python train.py --encoder_arch="vit" --model="image denoising autoencoder" --dataset="photos of arthropod specimens (BIOSCAN-5M)" --train_examples=195000 --image_size=48 --crop_scale_min=0.7 --horizontal_flip=true --translate=0.12 --bottleneck="denoising" --downsampling_factor=8 --encoder_norm="layernorm" --encoder_norm_position="pre" --encoder_activation="geglu" --encoder_mlp_ratio=2.67 --encoder_head_dim=16 --encoder_fused_qkv=true --encoder_bias="all" --encoder_qk_norm=false --encoder_parallel_block=false --encoder_inner_norm=false --encoder_patch_size=[8, 8] --encoder_conv_stem=false --encoder_layers=10 --encoder_width=256 --encoder_positions="conv" --loss="mse" --latent_channels=8 --decoder_norm="batchnorm" --decoder_activation="leaky_relu" --decoder_widths=[64, 128, 256, 256] --decoder_blocks_per_level=3 --decoder_block="plain" --decoder_attention=false --decoder_upsampling="transposed_conv" --init="xavier_uniform" --residual_init="none" --optimizer="normuon" --muon_scale="match_rms_adamw" --lr=0.0043 --momentum=0.95 --nesterov=true --orthogonalizer="newton_schulz_5" --adamw_lr_other_params=0.0027 --steps=7300 --batch_size=256 --epochs=9.6 --lr_schedule="wsd_sqrt" --decay_fraction=0.2 --final_lr_fraction=0 --warmup_steps=360 --weight_decay=0.0 --adamw_weight_decay_other_params=0.01
Rows from block 9 of the encoder of a small image denoising autoencoder, named by matrix and row number. Rows with one number belong to one neuron. Each number is 128 + 24 x the weight over its row's rms, rounded and kept within 0 to 255. All counts start at 0. Numbers have three digits each.
After each neuron's rows are labels from the 100 images, of 14848, where the neuron reaches its largest size: "patch colour" is the nearest of a few named colours to the mean colour under the peak; "strongest on" is what is common among them. Only what is clearly more common there than usual is listed. The data: photos of arthropod specimens (BIOSCAN-5M). In brackets: how many of the 100, against the usual share in percent.
# gate: MLP gate (encoder.blocks.9.mlp.gate.weight, 672x256), inputs 0-85
# fc1: MLP up (encoder.blocks.9.mlp.fc1.weight, 672x256), inputs 0-85
# fc2: MLP down (encoder.blocks.9.mlp.fc2.weight, 256x672, transposed), outputs 0-85

gate.296:108127123129112091142112126122173139162139157124103143176143159132119118111133102120175087125090125198122097103121146121148117107158128085131185089082151162121125138134101153104154126149128109060154166151134151097168113114137102099107133162137127126124116172
fc1.296:143146146165122139126141080103068109145106087143125138160123153150135142145102136157120135077121150121126148135131129168121091135097133099152119170127120129096119117087114117099128125152155141155174153065128116154138141140151089164118158132111155124140158132
fc2.296:120139144172120149132140089100068119137110086158147104139090130142143138158129144170132117092129173117133162141141156158096104140101133097143094167108134104115100128090098152108091105147157144168177149070129125145142140154144117154146153126120160109141164117
patch colour: white (70 vs 29.9)
strongest on: order Coleoptera (37 vs 16.8)

gate.340:121126113122141102125132132159129107137141090097123069118159106173159105114132164125068137113123126154074148127128095119102162097134183146104143120139137134133155144095146133122113108139110119150124092157121155098140143131137140156100105145118133133164148127
fc1.340:129123140123137136133115109106154139115118113133126138131151105168123105094137145112114140141106075111154113126135091072166082146097107139099124095108178119150131119116171121132137115174105147140139131211111144116096183131131164084105120100136101135125125121
fc2.340:114136125148136133130102129099141147125125091116142148137157118148109094112138151110129147150123086141128119118135119075159098122094111125104155086108164130130147121119177109155152122145085149158142131183120117098104182140112168090091107111102076113136150138
patch colour: pink (88 vs 57.9)
strongest on: order Coleoptera (37 vs 16.8)

gate.445:118140114109119179153150143132107130125150151178121140120108140107176148151087122154128150102095147114115131139067126188124104124138104126156157144121107109114166081124145130103109109147113070117117116158089121090171143174069130085125144125139097088126115126
fc1.445:202099138198152119126096130154161130127103127110128116119159125123160135137109155126116118105142143159140129106182094118137127095105125138121107116105136172121120128094107092176163146101127167125127148120113145151123111101136142174097138124077082146104165124
fc2.445:135051136105130094088142124119175116090146118098132110166162088129102098120141144095150145143152126123137131132130132103148151126102164130103073098106163152137141148127109115141135124107124159168107123158131108119137141108167111119123124087135114137174155147
patch colour: grey (38 vs 9.8)
strongest on: order Hymenoptera (41 vs 20.4)

gate.147:184093121190121169133108124142099145148123143134114161144115142143145082166078126144143111123129114144097129091088126121126114103151087121152124141134160149148159169148119124139177144132130122094144079136085095127116113099129154148103105173148076113113182128
fc1.147:153062110182123159139116130115103133140129118123080141138124148114112090155113093099134134108170129163132083111084116157110112142136113118123128114155159168148130132129130151155158151159129103099152078125088120150127105110127120149115129115131105104128174147
fc2.147:171106118114128118135096131126124155131130163127073129149127171099096089140098202128122108136140131138102135122084128143130120085135141124131136139168122135135166139160147112144113144147115094094148092188093115112099076093151144101123106126131128126129183131
patch colour: brown (56 vs 2.2); grey (34 vs 9.8)
strongest on: order Coleoptera (38 vs 16.8)

gate.248:165150114107162132135124131127154143141146122168121167135142073152154119110093149132112146148108119170123115113117098115149097153145141136105150118116086112156139121135107092118157073117111175092156139103152111119155132102094124113103058126126122132163121142
fc1.248:137150126095108116141113137132148127119178158093119160064153135121158153124097130172109084178105098107168073109107113147162155120171132132145111126156149163106129120100143149152128119078109163106141144142129132150104112088147124171126152148149128147122079094
fc2.248:137141157095092087152125130136173114118175146102134160089156132098163165110095161156133104189115082100147086111137097125151143103159138149154128129169141173108128120087133143134145090084120172110109124142131122148148110091150111146103151136160126164125082115
patch colour: white (72 vs 29.9)
strongest on: order Coleoptera (40 vs 16.8)

gate.231:154112150153031133146103119164085165096137089112077146096084100116095140139138106162154215084163120131149162121114106146131119120137178112125093128101157144124110122133147109108162148122109131158148132107139085142136091112148127138154147165141139161131135144
fc1.231:128117101154144121113117117114097140141110147118165155145132139122062135103172138116125154117128159098091119095131089119153113107074141149098118135099134133082140121099154121130101123146134140141137113172139141102152147139145113152091166115149117120134178155
fc2.231:118154091135136110119101115108099118143128126107137137122105112138078141119194145115141149123141152118116129123116078132153133103079136153088120140104144133085123120096136106145104108135143130148108126160132117108172131158152111126093146110148115098126197154
patch colour: pink (93 vs 57.9)
strongest on: order Coleoptera (37 vs 16.8)

gate.61:147107123114108133135103137121118125137139208111123138114136123151097172130099098124112122154092095123106116106127174140130145133104118126056144128111142124121126104097123125119131137111068121134144123167109163073136129167105091116132148103139102153103115116
fc1.61:136123097134109156126102144081117106122154179122099140115157141136111196128107095106111125186075137129110115107117154104111128106127128099085164148155138131120117127098141125087120113128093122140145122128120128119124087120122115161144145131086124134183123072
fc2.61:125149078132106162124104192098081130112183143145091140126137147090108155108131126112147100147102163148125127110127126106136120167152102075131163167180113108110113111132148112115164069119117107140121148115143116136147095111156129138125127148125109152191130089
patch colour: grey (55 vs 9.8)
strongest on: order Hymenoptera (48 vs 20.4)