Rows from block 0 of the decoder of a small image denoising autoencoder, named by matrix and row number. Each number is 500 + 25 x the weight over its row's rms, rounded and kept within 0 to 999. All counts start at 0. Numbers have three digits each.
After each channel's rows are labels from the 100 images, of 14848, where the channel reaches its highest value: "colour at peak" is the nearest of a few named colours to the mean colour under the peak; "responds to" is what is common among them. Only what is clearly more common there than usual is listed. The data: photos of arthropod specimens (BIOSCAN-5M). In brackets: how many of the 100.
# conv: 3x3 conv (decoder.mid.0.conv.weight, 256x256x3x3, each kernel summed), inputs 0-127

conv.31:502527497507494511517480469514526483488476485473487475472471506509467500497540429468496500537514516546511516462485483487515512501563507471485536471460539519553485528501524475507482489505500478503511494522497436505492532512511525507503520527495497518488523511487487517491432540540478506519518522494478495526539500502495499488476517532456494506482465488503486516509487500510544513480564
colour at peak: grey (41)
responds to: order Coleoptera (37)

conv.179:493504554515537478510485505537465497507474505548455509508543514506472444496499482481493523524489484513485499488508505489496476466514489505501558532467504515499508495530480551484522476496488544545469459473547474534519518495508482477525491491505504549547516498512511456495506554546455511497509539488512520489516473550510470480515554497500512471515500491498509512486549526532486464491509
colour at peak: grey (63)
responds to: order Hymenoptera (51)

conv.101:489485476483509471517507515476505487494506450480430471514507521525456504516501504520526456504546446519550521469536599494504492502499499479485456442477490505457490530519541477497509481486524488507505490509517501498502475507451492494520565482536488516499518492493507513467500535476518487495503515471478517537490446474493469522497490495487487504456485515503518479516486502495542504509520
colour at peak: grey (41)
responds to: order Coleoptera (51)

conv.89:517484478519494501485476500503545521507501482450551512507442547503468527465520418521505539481490526515487484487493493526477496474494521534481538480508507531523508561483540487531503487488511483513543499487483497475464494474512526491510480492442567495538490508494514525486515521493530485511517476511523470557521531518523511504504493511489472521541528485483462516454488490495451506464467
colour at peak: brown (39); grey (37)
responds to: order Coleoptera (39)

conv.229:509510508519459475483448520490507488500502488531431488494527539477517485510520393490520469523490447537518489494553549525474508496512503472497502482469485479503520491530492491454489507489484477525509470515533487536543496523476509463533533501520456478476512526474503486523524518521496531505521514485476492459470491467518527530540471488506476528457511483523504525504529464523501482470508
colour at peak: brown (43); grey (33)
responds to: order Coleoptera (53)

conv.161:466507485503486509466467444507519526504474487460457482490496493547476542485498514537507532515470518484504516463531458480511537493526544503555577543494480510562468483502525482470471493515471494468503541504505493520481526478516512542498530457498474483488496490492490477525430526494499504485504496509520495494485514510513523492487472566472501500493496476498485511531484468484524525501546
colour at peak: brown (54)
responds to: order Coleoptera (41)

conv.153:538485492491482536507471517491503541504502513491416487482514556475510477486487460486490511508482489486448484536473428477512458473505523494485579522508502514521456521466495526471508500516496526444526505497463510528523493495494476503510473508502483486492531530522498532500535426479493510489472534526498492486497493502479518493534479526541460508553504507474485452511486500489503512487457
colour at peak: grey (47); brown (30)
responds to: order Coleoptera (41)

conv.82:406462471484477547468494492460510527477513483457443462482514528451521511538461463463501468500494500509500502500510498490516485505499497477530590483503488521532450475474505509446490504526505474490516510485486522525500494497511519500456489524502482482484511481493520493517527476509495547487488519548499466515474532494514513529488486537533495511482500530484513469507481475483543530504496
colour at peak: grey (88)
responds to: order Coleoptera (39)

conv.10:466501514461522492489553490563490517495519500445524549476456473550504520473509483514513502491498507474480519460546533510468503495495515524453546540510490463490493496495476483454573504491499511542476523495527521473478518455519521499510477502496497527504483517528460516519518451505498494517514516508488529498482500512489547476504545544475536483456520489486514518487531513474506480525479
colour at peak: grey (67)
responds to: order Coleoptera (50)

conv.28:542519499466489471527491506523493468499512490550567483489485544498501520529521475479464493500510505531487493500461495483485514509511487522479562510469492437508503525497526503477450465504495532501545503495516475501512511484511498513476499517514476522500481453480474501485453538523506465484501498478493501486518494504542489445512502506484550480447467486469524502487503506486479516496498
colour at peak: brown (46); black (41)
responds to: order Coleoptera (47)

conv.145:491501488484513477494498499457492518471490463500485452522505509527486492535526554510503462483510476502509496513529560515535470517516520475516438459485503544533498472504518522463501480510498485516533517481491496478472467488497499497490533509500499539519482508488521515472513543456499495527489467476503513546502461464541456527498509522520481518602462523492509542493472532497533503496465
colour at peak: white (77)
responds to: order Hymenoptera (42)

conv.235:427433503508489530480485529486504518499468463505478500485507531443499471530483432492521466559510515498496519468501478464515477514464492525529567496547502507454487502489507523486547494493501509486497462492465530499519512489486486519466486499550489503506493460504487471518571470505495559499475565535470515464494489511489504497504493506531486468455485502506523460484511519503502538497533
colour at peak: grey (70)
responds to: order Hymenoptera (44)

conv.70:469478517463481531500485546470494508489499456531528464544503545497509517544508508514500487490492487514482499524493520463526506501495504471532530459498493527518475510488515522456479462445520488476525516470485509478502491481508504521467516461514508521520490469497471487465504505437509523488500508498501517511521451478540484497519467500522501503532461533467524465464473567500462551485508
colour at peak: brown (66)
responds to: order Coleoptera (51)

conv.26:500473477473511487486551484492490486493514505445491536484471503570517525508486472471486488459527514521502515484528514475462491499492513517498494522460474447499510499489474491471512485524476532545483535514569524475476467463517517484509472521496487490469485467507501520499519546521493463486516507520474521517481543502516497472496511517444537484397513480486514503507568463444506505533449
colour at peak: grey (79)
responds to: order Coleoptera (64)

conv.140:452462511472496525473456484495505522499478477513514486492487529484485523502498507505496500525473503516522490489505505519504554499552540498551568502498493530570487522505510452490439509463502460507524511490461465470470527488512531526450513483485516508509475501464461479493475528490486553491500546505524517498518523488518546531506459496489499536500466514492470532488494528520508522510548
colour at peak: brown (82)
responds to: order Coleoptera (91)

conv.44:496465510474511489507487512487488483510534488498491450522489487575477481516520485502492449495490530518515531477549485494540453520429480499513510506488509454464509509483504508447543511496515509502468547509542510489482542486507499495509505504512484515520518491498495548495488491485500459548514502490468498531499479517506476480523557548477514477444505487494474471461464528486507503485466
colour at peak: black (57); brown (42)
responds to: order Coleoptera (44)

conv.205:483481515449486526502508523510500499528517504512580494498519550519526496515481474523527508503496502505465536509531499487464496486519454527508443513488458518471494480468494516457487499505508512479496507500524529488542490495488482507522498507539474498483471476495489484535566483480505526493506508489444492458479482487496519507507513461513512508417514479451513510532479531527461510495510
colour at peak: grey (33)
responds to: order Hymenoptera (41)

conv.32:442497517512491497540525500484475475496502495463535440499487499480460525532507461520543491503535506499509501511530483523489497516513460521524488462533508456443503523492556476496544500495513524504505492499490527488527494478489520513481496470461492533502494499486507489507502508494500514507498511522477470489487482487464477503457492534470507495419462508495503524509502506524536529487527
colour at peak: brown (57); black (28)
responds to: order Coleoptera (41)

conv.199:486492483489499488479501489510515499499541484470578547504432541543489531528537502452492482498504535549502513453520513486513512507519515475486465480511489445528479502487504461513513484483488507525534509519527507499492480500530520492443518485509535504527485467500485515487491474534509496515497497513486495499495530488537532477494465500492519483418491470495499508469551516446527480546456
colour at peak: grey (29)
responds to: order Hymenoptera (44)

conv.67:490491500497515512485449514505517492510466490472532510471468482525484519506514528459494540525484511503494499449469468484512494466470554471488627497508531533508481550478513494452524522479480493478544431487503461521483538486514518507470481492483503529516514480474503485486481498543466516501527502489501500548500485498491503501514486503491482498541493501509517515476524505477466517499543
colour at peak: grey (54)
responds to: order Hymenoptera (46)

conv.160:473482489487479483503485495539497504474547498499603513502499543475506522506522512502472523484494487506478505454518481454484502521484531444500570522472481494571490483490531528476505482520481489487534517482512496494515496500530461530519539488556526480545471447507464467493504519521529485494501484509471482494525478479538497456472499460506541519489494496461512505508520531464494519527514
colour at peak: brown (66); grey (25)
responds to: order Coleoptera (41)

conv.52:461458456482485505525480533529498538502505494497474517502479535499474510465466468465508516473498456511504497482493491500471516484517537504469509454508465494498480510508506480506514500496495473499527492475527506483501457512483520504507532445519507514503517499516466494495564499490517526470504523525496494516480512500483505503513469514499500490404512507511495433527501485474493478517505
colour at peak: grey (53); brown (33)
responds to: order Coleoptera (42)

conv.131:560538484524475503509491516497507473500526501523471512527533561464495468482512455497490503502482488518495510526432485474492494514464490502489527492475509487507512488498502536571469447523531522484489484511504506550520471527513488490517492538500550479519514500538519509498495465509493507504504468465507495506510505524489500448477521475522502491511515504512515444489499489507472493481476
colour at peak: grey (58); brown (27)
responds to: order Hymenoptera (49)

conv.84:516521496530507489485490469494525480476487481466396482491563481476481478482457496527483499479518485496517485500482479516527477486491498506556528489489506519485497502502511482519491505499519511496501483517480475505475519513489481502535523508492507483509528503486498504483457589495500479494506460488523484558528486500472453529472518498484469546576503517511459529508465490527520497517509
colour at peak: black (50); brown (43)
responds to: order Coleoptera (40)

conv.190:454462501507528512522546475471462515463498512491476474499461482475457538505496445495544516469513466509495516491531499515474518499513500499512509476515496529509486524519491505492502505479496476484501480489505493499461496486484478505508496479485496526475482522452521478491508561494512508492513478495475502533509479487518483546500554569477512486468491515520495529516480515520555514490543
colour at peak: brown (48); black (46)
responds to: order Coleoptera (36)