Rows from block 3 of the decoder of a small image denoising autoencoder, named by matrix and row number. Each number is 128 + 32 x the weight over its row's rms, rounded and kept within 0 to 255. All counts start at 0. Numbers have three digits each.
After each channel's rows are labels from the 100 images, of 14848, where the channel reaches its highest value: "strongest on" is what is common among them. Only what is clearly more common there than usual is listed. The data: photos of arthropod specimens (BIOSCAN-5M). In brackets: how many of the 100.
# conv: 3x3 conv (decoder.decb.0.1.conv.weight, 256x256x3x3, each kernel summed), inputs 156-207

conv.102:199148126098139145185124106122130054105112075126091136118102126150150124131210125128124111108082120204149135119105070123101153121089146090134073146148126146
strongest on: order Coleoptera (39)

conv.87:139107140133110198106103076120075148076151139123140168190146094112126105145254091148154071087143161141130166184155149143136108149150142102150147126128109119
strongest on: order Coleoptera (40)

conv.230:136142123064114137112129107131154132145111167093170125177162101118103187122104111112111199100131087097119118167111136067093127123167128137125128131149147122
strongest on: order Hymenoptera (52)

conv.193:108122232168162167099128132113141162121159111097131153120078147122155122191176119159116106121156142135244129139106067177098117089127117140140119157108114131
strongest on: order Hymenoptera (43)

conv.198:188109131122124126077112142142150166094105106160107124109118127082158132099180119098121035106138117172130145134114100087132055095089131134149096088086082161
strongest on: order Coleoptera (79)

conv.65:094098121143118115145165089150106167140133111135084072116144140097146135104113122111126104113193108144127108157131156103103087171125134132125108081130089164
strongest on: order Hymenoptera (41)

conv.167:072120128130106085096091126099096171179125191132143092125102156203108107114100140124113205091172126074126103150128169102111121124166149134163135132098146150
strongest on: order Hymenoptera (41)

conv.7:136125147129139153126080080136114111150150142092149117164155106164165123169116069146160191115173161071123135147115113145134131133136108044073170171106135147
strongest on: order Hymenoptera (52)

conv.123:132131138090160108138091201117156108129093079134222131167105139177163120140197168146165145126047131092145126145151050187071138072130103157105084155096165108
strongest on: order Hymenoptera (47)

conv.44:129112115097094176131175040139094144150145138121154113116146165114106116080241152134123092134183119172118109140146157094099130100163122211117200132156096166
strongest on: order Coleoptera (37)

conv.163:113102157103128092103075117136158147152176118120189089102116053104104086110213129128168135094146125058113114031129035122072179159123085203060138157157095133
strongest on: order Coleoptera (45)

conv.12:170186147135090147168099063112225133141092137113115102107075173155121076083142163112103096156194107193107165090172184121128080165102089122162140093114142092
strongest on: order Hymenoptera (46)

conv.120:113064112049108127146153108158158160138129168155140132168094126125125175113168166189088191170114152170035091106174092094116153126135137161134104105165177125
strongest on: order Hymenoptera (41)

conv.139:126168122147116132134118137116124148152255115145105130147098155108088118130148104117079173107115079201170132123146205142143155169121149111150131117142042140
strongest on: order Hymenoptera (44)

conv.101:082108137112113111077126181125082166114072113126142145130182131150132156143106099095094102093107100137150113199085139173167063123183138075167109155080075112
strongest on: order Hymenoptera (44)

conv.99:181117142127072126112080129148061153088092119097132141143138167153107086096087098093157168100116112111141146128133155081191102153091128079098156139060138142
strongest on: order Coleoptera (57)

conv.176:128075101189164154077135154154102092140123079161129134160145093134102189109013180145089153102096096120128095073171194122161120128074064153126097146125125084
strongest on: order Hymenoptera (43)

conv.164:090129130091063134158097160181167114153128108153153114075089109112127129122107101130125098092117113203119139000123104109151094173143095164144094164118165138
strongest on: order Coleoptera (43)

conv.80:104126126142109152133109098132137144116091097120098123166105164092127111140063115107144097122123116049140130113127098132122077145120166078151053093143100134
strongest on: order Hemiptera (32)

conv.118:135179154100030170121167125150127149117119127150122115177108109114140109151155113115081168037181159133139151000116133100134125128097129112103189151072155105
strongest on: order Coleoptera (40)

conv.216:147187129157152154144142089123123126086125066172092141141122156143135125122129173126158000127086149167161104106095061148130115072123130143150079157146031125
strongest on: order Coleoptera (40)

conv.79:130175173104145141111151173140068119135133132073164141088110128143113110178135104136102171170137132014119183072116110165123145096168113112103120168141135147
strongest on: order Hymenoptera (60)

conv.210:109110057126143116154169119133167113137139139145116114111136118113138134067066141139096101113128092255105104093133154084112114173137116212131147132165106104
strongest on: order Coleoptera (39)

conv.160:144168130122107132105131172124169137105156091137106127056103132115171162084148134123074159154074140223124134174177097105120166118147164129097075170115180096
strongest on: order Coleoptera (68)

conv.189:148113140132099131128186170119168108090120093168090117103136093093152121143150140121069124157134095192109114022147105137090087153098099138135152138153170137
strongest on: order Coleoptera (36)

conv.159:137122151172033145192183166116109109142107132178159124153150129120170141111123195113123157114110155143077139032116071190121100084132053102124142116082166122
strongest on: order Coleoptera (57)

conv.83:051133146070171099059111134141238171180146118090116145119147120158119095138194121123093176083119096166120145147113141054139160163111126127165143123088148133
strongest on: order Hymenoptera (41)

conv.149:108108209096083195095139146118177068099121129110094132109113131135112119098135106159113217113120109215119126115156132145147127189103061177139141081107133133
strongest on: order Hymenoptera (46)

conv.57:052118117113098099063092185191188128118113152105162151102129110089094148124116130135133109123145102175113126119145160049052112125123129179117116122134160140
strongest on: order Coleoptera (48)

conv.233:172153124110098143156071167139099112136140113093148149120109141169164116103135137144111052096061128142167110114161118109135096145110173145118137138104068134
strongest on: order Coleoptera (36)

conv.174:058121119108063126118132124116162106089082118094125149108129144123135143110064124170104151086169147159131135075086185095165126099133135064089172118085121135
strongest on: order Coleoptera (40)

conv.5:103168091152175152103097181123059067116118189146124123143104120138132117134119113151129151130066154034114154126172114152132112061124111092081070143163136086
strongest on: order Hymenoptera (42)

conv.204:154132059147171105158100179122075138146114182140136101124127115097161107138136114108084151038100135158081131129120059107111138101117125196135099161135096148
strongest on: order Coleoptera (39)

conv.53:103114165103071131161149127135112134124114097201116144081121059121195106117133117126099148118184168112117125043098138130115117148094172113069149160115150101
strongest on: order Coleoptera (41)

conv.205:084107137174157142099151133096084084127161190145146131128137111076138135109160163158127100177147149128140151113140194098165141127171111131153108080171107143
strongest on: order Coleoptera (43)

conv.207:063122135088048147156113142180149138123104145153183142105107132058123116149101143082139164102145174178131142093122120058131094111181159113062148083135103114
strongest on: order Coleoptera (39)

conv.49:120095113111162131136126140145170130087160125146124125095117100089122082164144101137083214188130115147067142165129129127095150150135113104135115114120184118
strongest on: order Hymenoptera (42)

conv.190:120149137212148110107114134138183153186149136196143091122125125129116186146123083066203056075063130174171142129077135075096092151138128133111164141126100117
strongest on: order Hymenoptera (47)

conv.61:116180160056072100091117036139145140161165160122122099109174088163127122134112117076164146111143195148107105137127157127124138140128150121175169153145168124
strongest on: order Coleoptera (36)

conv.154:103156062128098140136111089142132163117127144140083136147168155137119199105108147115144052145111098222088146038126163166129123125125144089142122077131151080
strongest on: order Hymenoptera (48)

conv.221:173125122148097115152196129132151110150116142060140172136117144135121129115132129198180153148146123094159119030147137144152113153110150110111189152083146133
strongest on: order Coleoptera (47)

conv.52:116131140161092165160161148117151077141154147141155104193116137129129132154013105132112100104127162108150069122166133147109083115129113104131131120095109152
strongest on: order Coleoptera (48)

conv.218:117142114167099103126093094119071255121096071126124123102130154102144100157108092145137212171152148193208121206142211123111134152158162126166119140075128111
strongest on: order Hymenoptera (51)

conv.75:126044126129116060105154097129093154135130149151137150146078133102099091131156102106159161134043121125143078157129166071136085134102129149159093097195138158
strongest on: order Hymenoptera (44)

conv.147:104161108114090175177128123174127187108097179204117118100136144127142157106083166120177071127150144127164183052094121206119143153103105167119142135117163117
strongest on: order Hymenoptera (53)

conv.55:045090072176111109094146118142029153160100120162105071120150143117115139066155123076129068089138125210145119141078151141167009169139144090160121126143089142
strongest on: order Coleoptera (36)

conv.115:124162182158174139132111083145135111115151199145133128110137139123121149092103166135168157109081154176119151122088098096146118159128179119181128106121171158
strongest on: order Coleoptera (37)

conv.86:145120156117129165075085172085141175106122126092067118094099112111132116125152092153144056116081135091125109159148022189108120138097135186102166092091119050
strongest on: order Hymenoptera (48)

conv.148:072116142113083112151130149109111076151082080119111125079077137143129133122049097127116084154152111255136121088112111139078106137137098137118117134112109177
strongest on: order Coleoptera (36)

conv.199:121096118110106126174146112119099094114065172212091128107116158104185129138153191093117007133117134194122137116124144139139151112133136103141152120176085129
strongest on: order Coleoptera (54)

conv.192:109104149227155164108119096134156133082153135193106145116141131120139072118161118143108120140136129110133111136149188092122120153185123165112162099188085130
strongest on: order Coleoptera (42)

conv.4:119085135130157131094132145157197168125155220145170148144152165173100193147141127123189148125130158152115108157112100124116197106144121145117163178141162135
strongest on: order Hymenoptera (47)

conv.112:096114091134097149093105098114076172106090114073128145139180202144108116139078149139140083009141100121092116119164154053165126123114120096080058082126071147
strongest on: order Coleoptera (40)

conv.188:141110108144049088222169109163226053138081112093162130159145104133084133128122147143143100076069111124101122121113160191132111156138095128127121111089098149
strongest on: order Coleoptera (41)

conv.108:149171123139109124156120127113085106100120158117116146110139146100054129099065141142094049136066091184133147136122114071138108130108120150127144134054117105
strongest on: order Coleoptera (45)

conv.34:058148105111126112138143181108207076119120064182136141112072121138123135156112129139103111109158111186083145162105102142129128159139186148128125126131106194
strongest on: order Coleoptera (41)

conv.109:126106109165126097135148133149160136122147105179107108144176085084151117137156148116119085124188145244130077111176122121128039159166134177138083112118131087
strongest on: order Coleoptera (70)

conv.85:117072102076102135148164084137112113094099118146183128121061132132123106107066147119086106140094147159107128079179097158157174134109119159135097113088101125
strongest on: order Hymenoptera (41)

conv.155:076132113134163105089097141106119082121135069204141066156131107071148096163120154101139127137138106196108118108104122176094091118098108163050093100131102106
strongest on: order Hymenoptera (44)