Weights of a small image denoising autoencoder.
Model: 48-pixel images, encoder arch vit, encoder norm layernorm, encoder patch size [8, 8], encoder width 256, decoder activation leaky_relu, decoder widths [64, 128, 256, 256].
Rows from block 8 of the decoder of a small image denoising autoencoder, named by matrix and row number. Each number is 500 + 40 x the weight over its row's rms, rounded and kept within 0 to 999. All counts start at 0. Numbers have three digits each.
After each channel's rows are labels from the 100 images, of 14848, where the channel reaches its highest value: "colour at peak" is the nearest of a few named colours to the mean colour under the peak. Only what is clearly more common there than usual is listed. The data: photos of arthropod specimens (BIOSCAN-5M). In brackets: how many of the 100.
# conv: 3x3 conv (decoder.decb.2.0.conv.weight, 64x64x3x3, each kernel summed), inputs 0-63

conv.10:483503463524550517528501508600553524497498506560498503480491549491576540507549455444524563465497522495549516525515503529559484555483529506503571461504534540387421468462509449447526569517471516
colour at peak: white (100)

conv.39:552532530518511514503518546527443572483440535582433481521503446560480444429437485422570460497500515483476468565491487452458527465446480506417532517449492456508517522521480502524537501561515501
colour at peak: black (100)

conv.49:503562537511500589443492475536443516458465540510575461456443476485577461516471518448479540529511568522479516471517455454545518572524555513535511508555500544564489507436470564538539546483476504
colour at peak: grey (59)

conv.62:475466442561561497516508487497448478495552528571530523496461472467419491486523480461537497536527551473554498518521533483528548583507531503509514545465462472549573480569425561462463444497471422
colour at peak: white (71); black (29)

conv.13:538589522534513554590469539571441508451470461450453495481535429449548470476563510470457473482558491401491520494482507512479520551482484530554525530479433497516501524452501513554506554503474496
colour at peak: white (97)

conv.29:549497487551517498477522548550445544494526555486473540508460402428503510528428413439546523484550525537524545498469431494490507558454515480419494499461519533443432481469460477488517530466497531
colour at peak: white (65)

conv.31:564477505498453514459447519498452448512556480508414486400554457487452477513565559512489507556462468469571514464466503456595486463492513526479567505494543524447470497570523520526549500496494509
colour at peak: brown (47); grey (28)

conv.5:445479544491602519497476535472437432491465494571509441517502520513430468483523507474512576441531586431510448461522466459477534473459488507410522453485512525520525546468536441509492519512494467
colour at peak: black (100)

conv.60:528501477467489543517532452455448544520523481544411539561479488477521496499413521537492524492522567518464545508463516454498396452475527472445528498512566520456439554448492469558562513473550491
colour at peak: brown (65); black (32)

conv.28:486537460581518504535502450498391524467476461463515518458566421443550467581504455468496483493444510470530482485476512489534467498399535496468513495486509472469429497525496520504508606484523519
colour at peak: brown (66)

conv.4:458517539469502484496452505537539537564544453622472470532525520453600524507431593498494471543518524473509520516537519467546521520502498446527515511435557558419490494483536514525476484532533491
colour at peak: white (100)

conv.20:455480528566498445532486566473476506514495489459445518464554508581467470523415498473491499502526431504509510531500468476497527460525509442423561452468482540531495550457505611480477449533463567
colour at peak: black (99)

conv.54:522463463637474517529508481482529479458508470536500515521482441536495516474552575510419437523508512528468452527523485531510517435543558530481512428553484491538507497510567500592514485474445535
colour at peak: white (100)

conv.9:507538528610465516438505503516501486415554478475495529465541446426484474517489414515479514471469554474523561488504599503524540541487509457511536484498499455446452460487535503450469536537503425
colour at peak: grey (32)

conv.11:504509494463533589465558501576519424545499476597489516515470556503457392518437513493509566486531500512469457484533529490564522497478498469404487477532521519456441481489490482480521496500488569
colour at peak: white (67)

conv.35:506486440603556510490500527527478461482512522498436483465561548462553519541552480544456461528600555432538450519512519484519521460486525451531572490477507470438549524483509559543461473492477459
colour at peak: black (88)

conv.56:492496462506577426545463470460521500562510517513471518443448516538455488472526484491502500611525567516472456531521499549481508535543564494493518439502466504567555499521536562511500435447557426
colour at peak: black (98)

conv.47:522466489494492477475510494419517476554526467566548529438520519469385493502513444513432468540529486437452533485558544470439479522576473487522477539493502513519488405482501509476471486538579544
colour at peak: white (100)

conv.34:460557513523526467513522492538488405519584461519456504514449477418506549494508466430498423462536489476492532539538513530403548490476520512462530466471506492478490512483466456580564584495503493
colour at peak: black (100)

conv.55:534492442436489510537465557452470576531519511504486513485460549464486461567446460520428528425502512520598535484483509529470540495494492538529466479424541505470514593472489544489538550503535563
colour at peak: brown (56); black (36)

conv.12:518444530506522450486474512491416554513460548542469519431496584480511460502538476517536521480520503474599539530496495527571509532524498439532446544470481570468539558487489535528470498488431588
colour at peak: brown (57); black (35)

conv.53:450545473491588488491442529462561482533454487545466485446480569485489555473446549472418451469504415486526487474509485521472553523534552550470479478525544518483472480512474573392494494492509506
colour at peak: white (87)

conv.40:522522541472500525536505465448457561567485560569563495462503460450474521557489540490541527511440516473533470403482499482514485489518426499571439558461554513513508520499448406503507495541548492
colour at peak: white (98)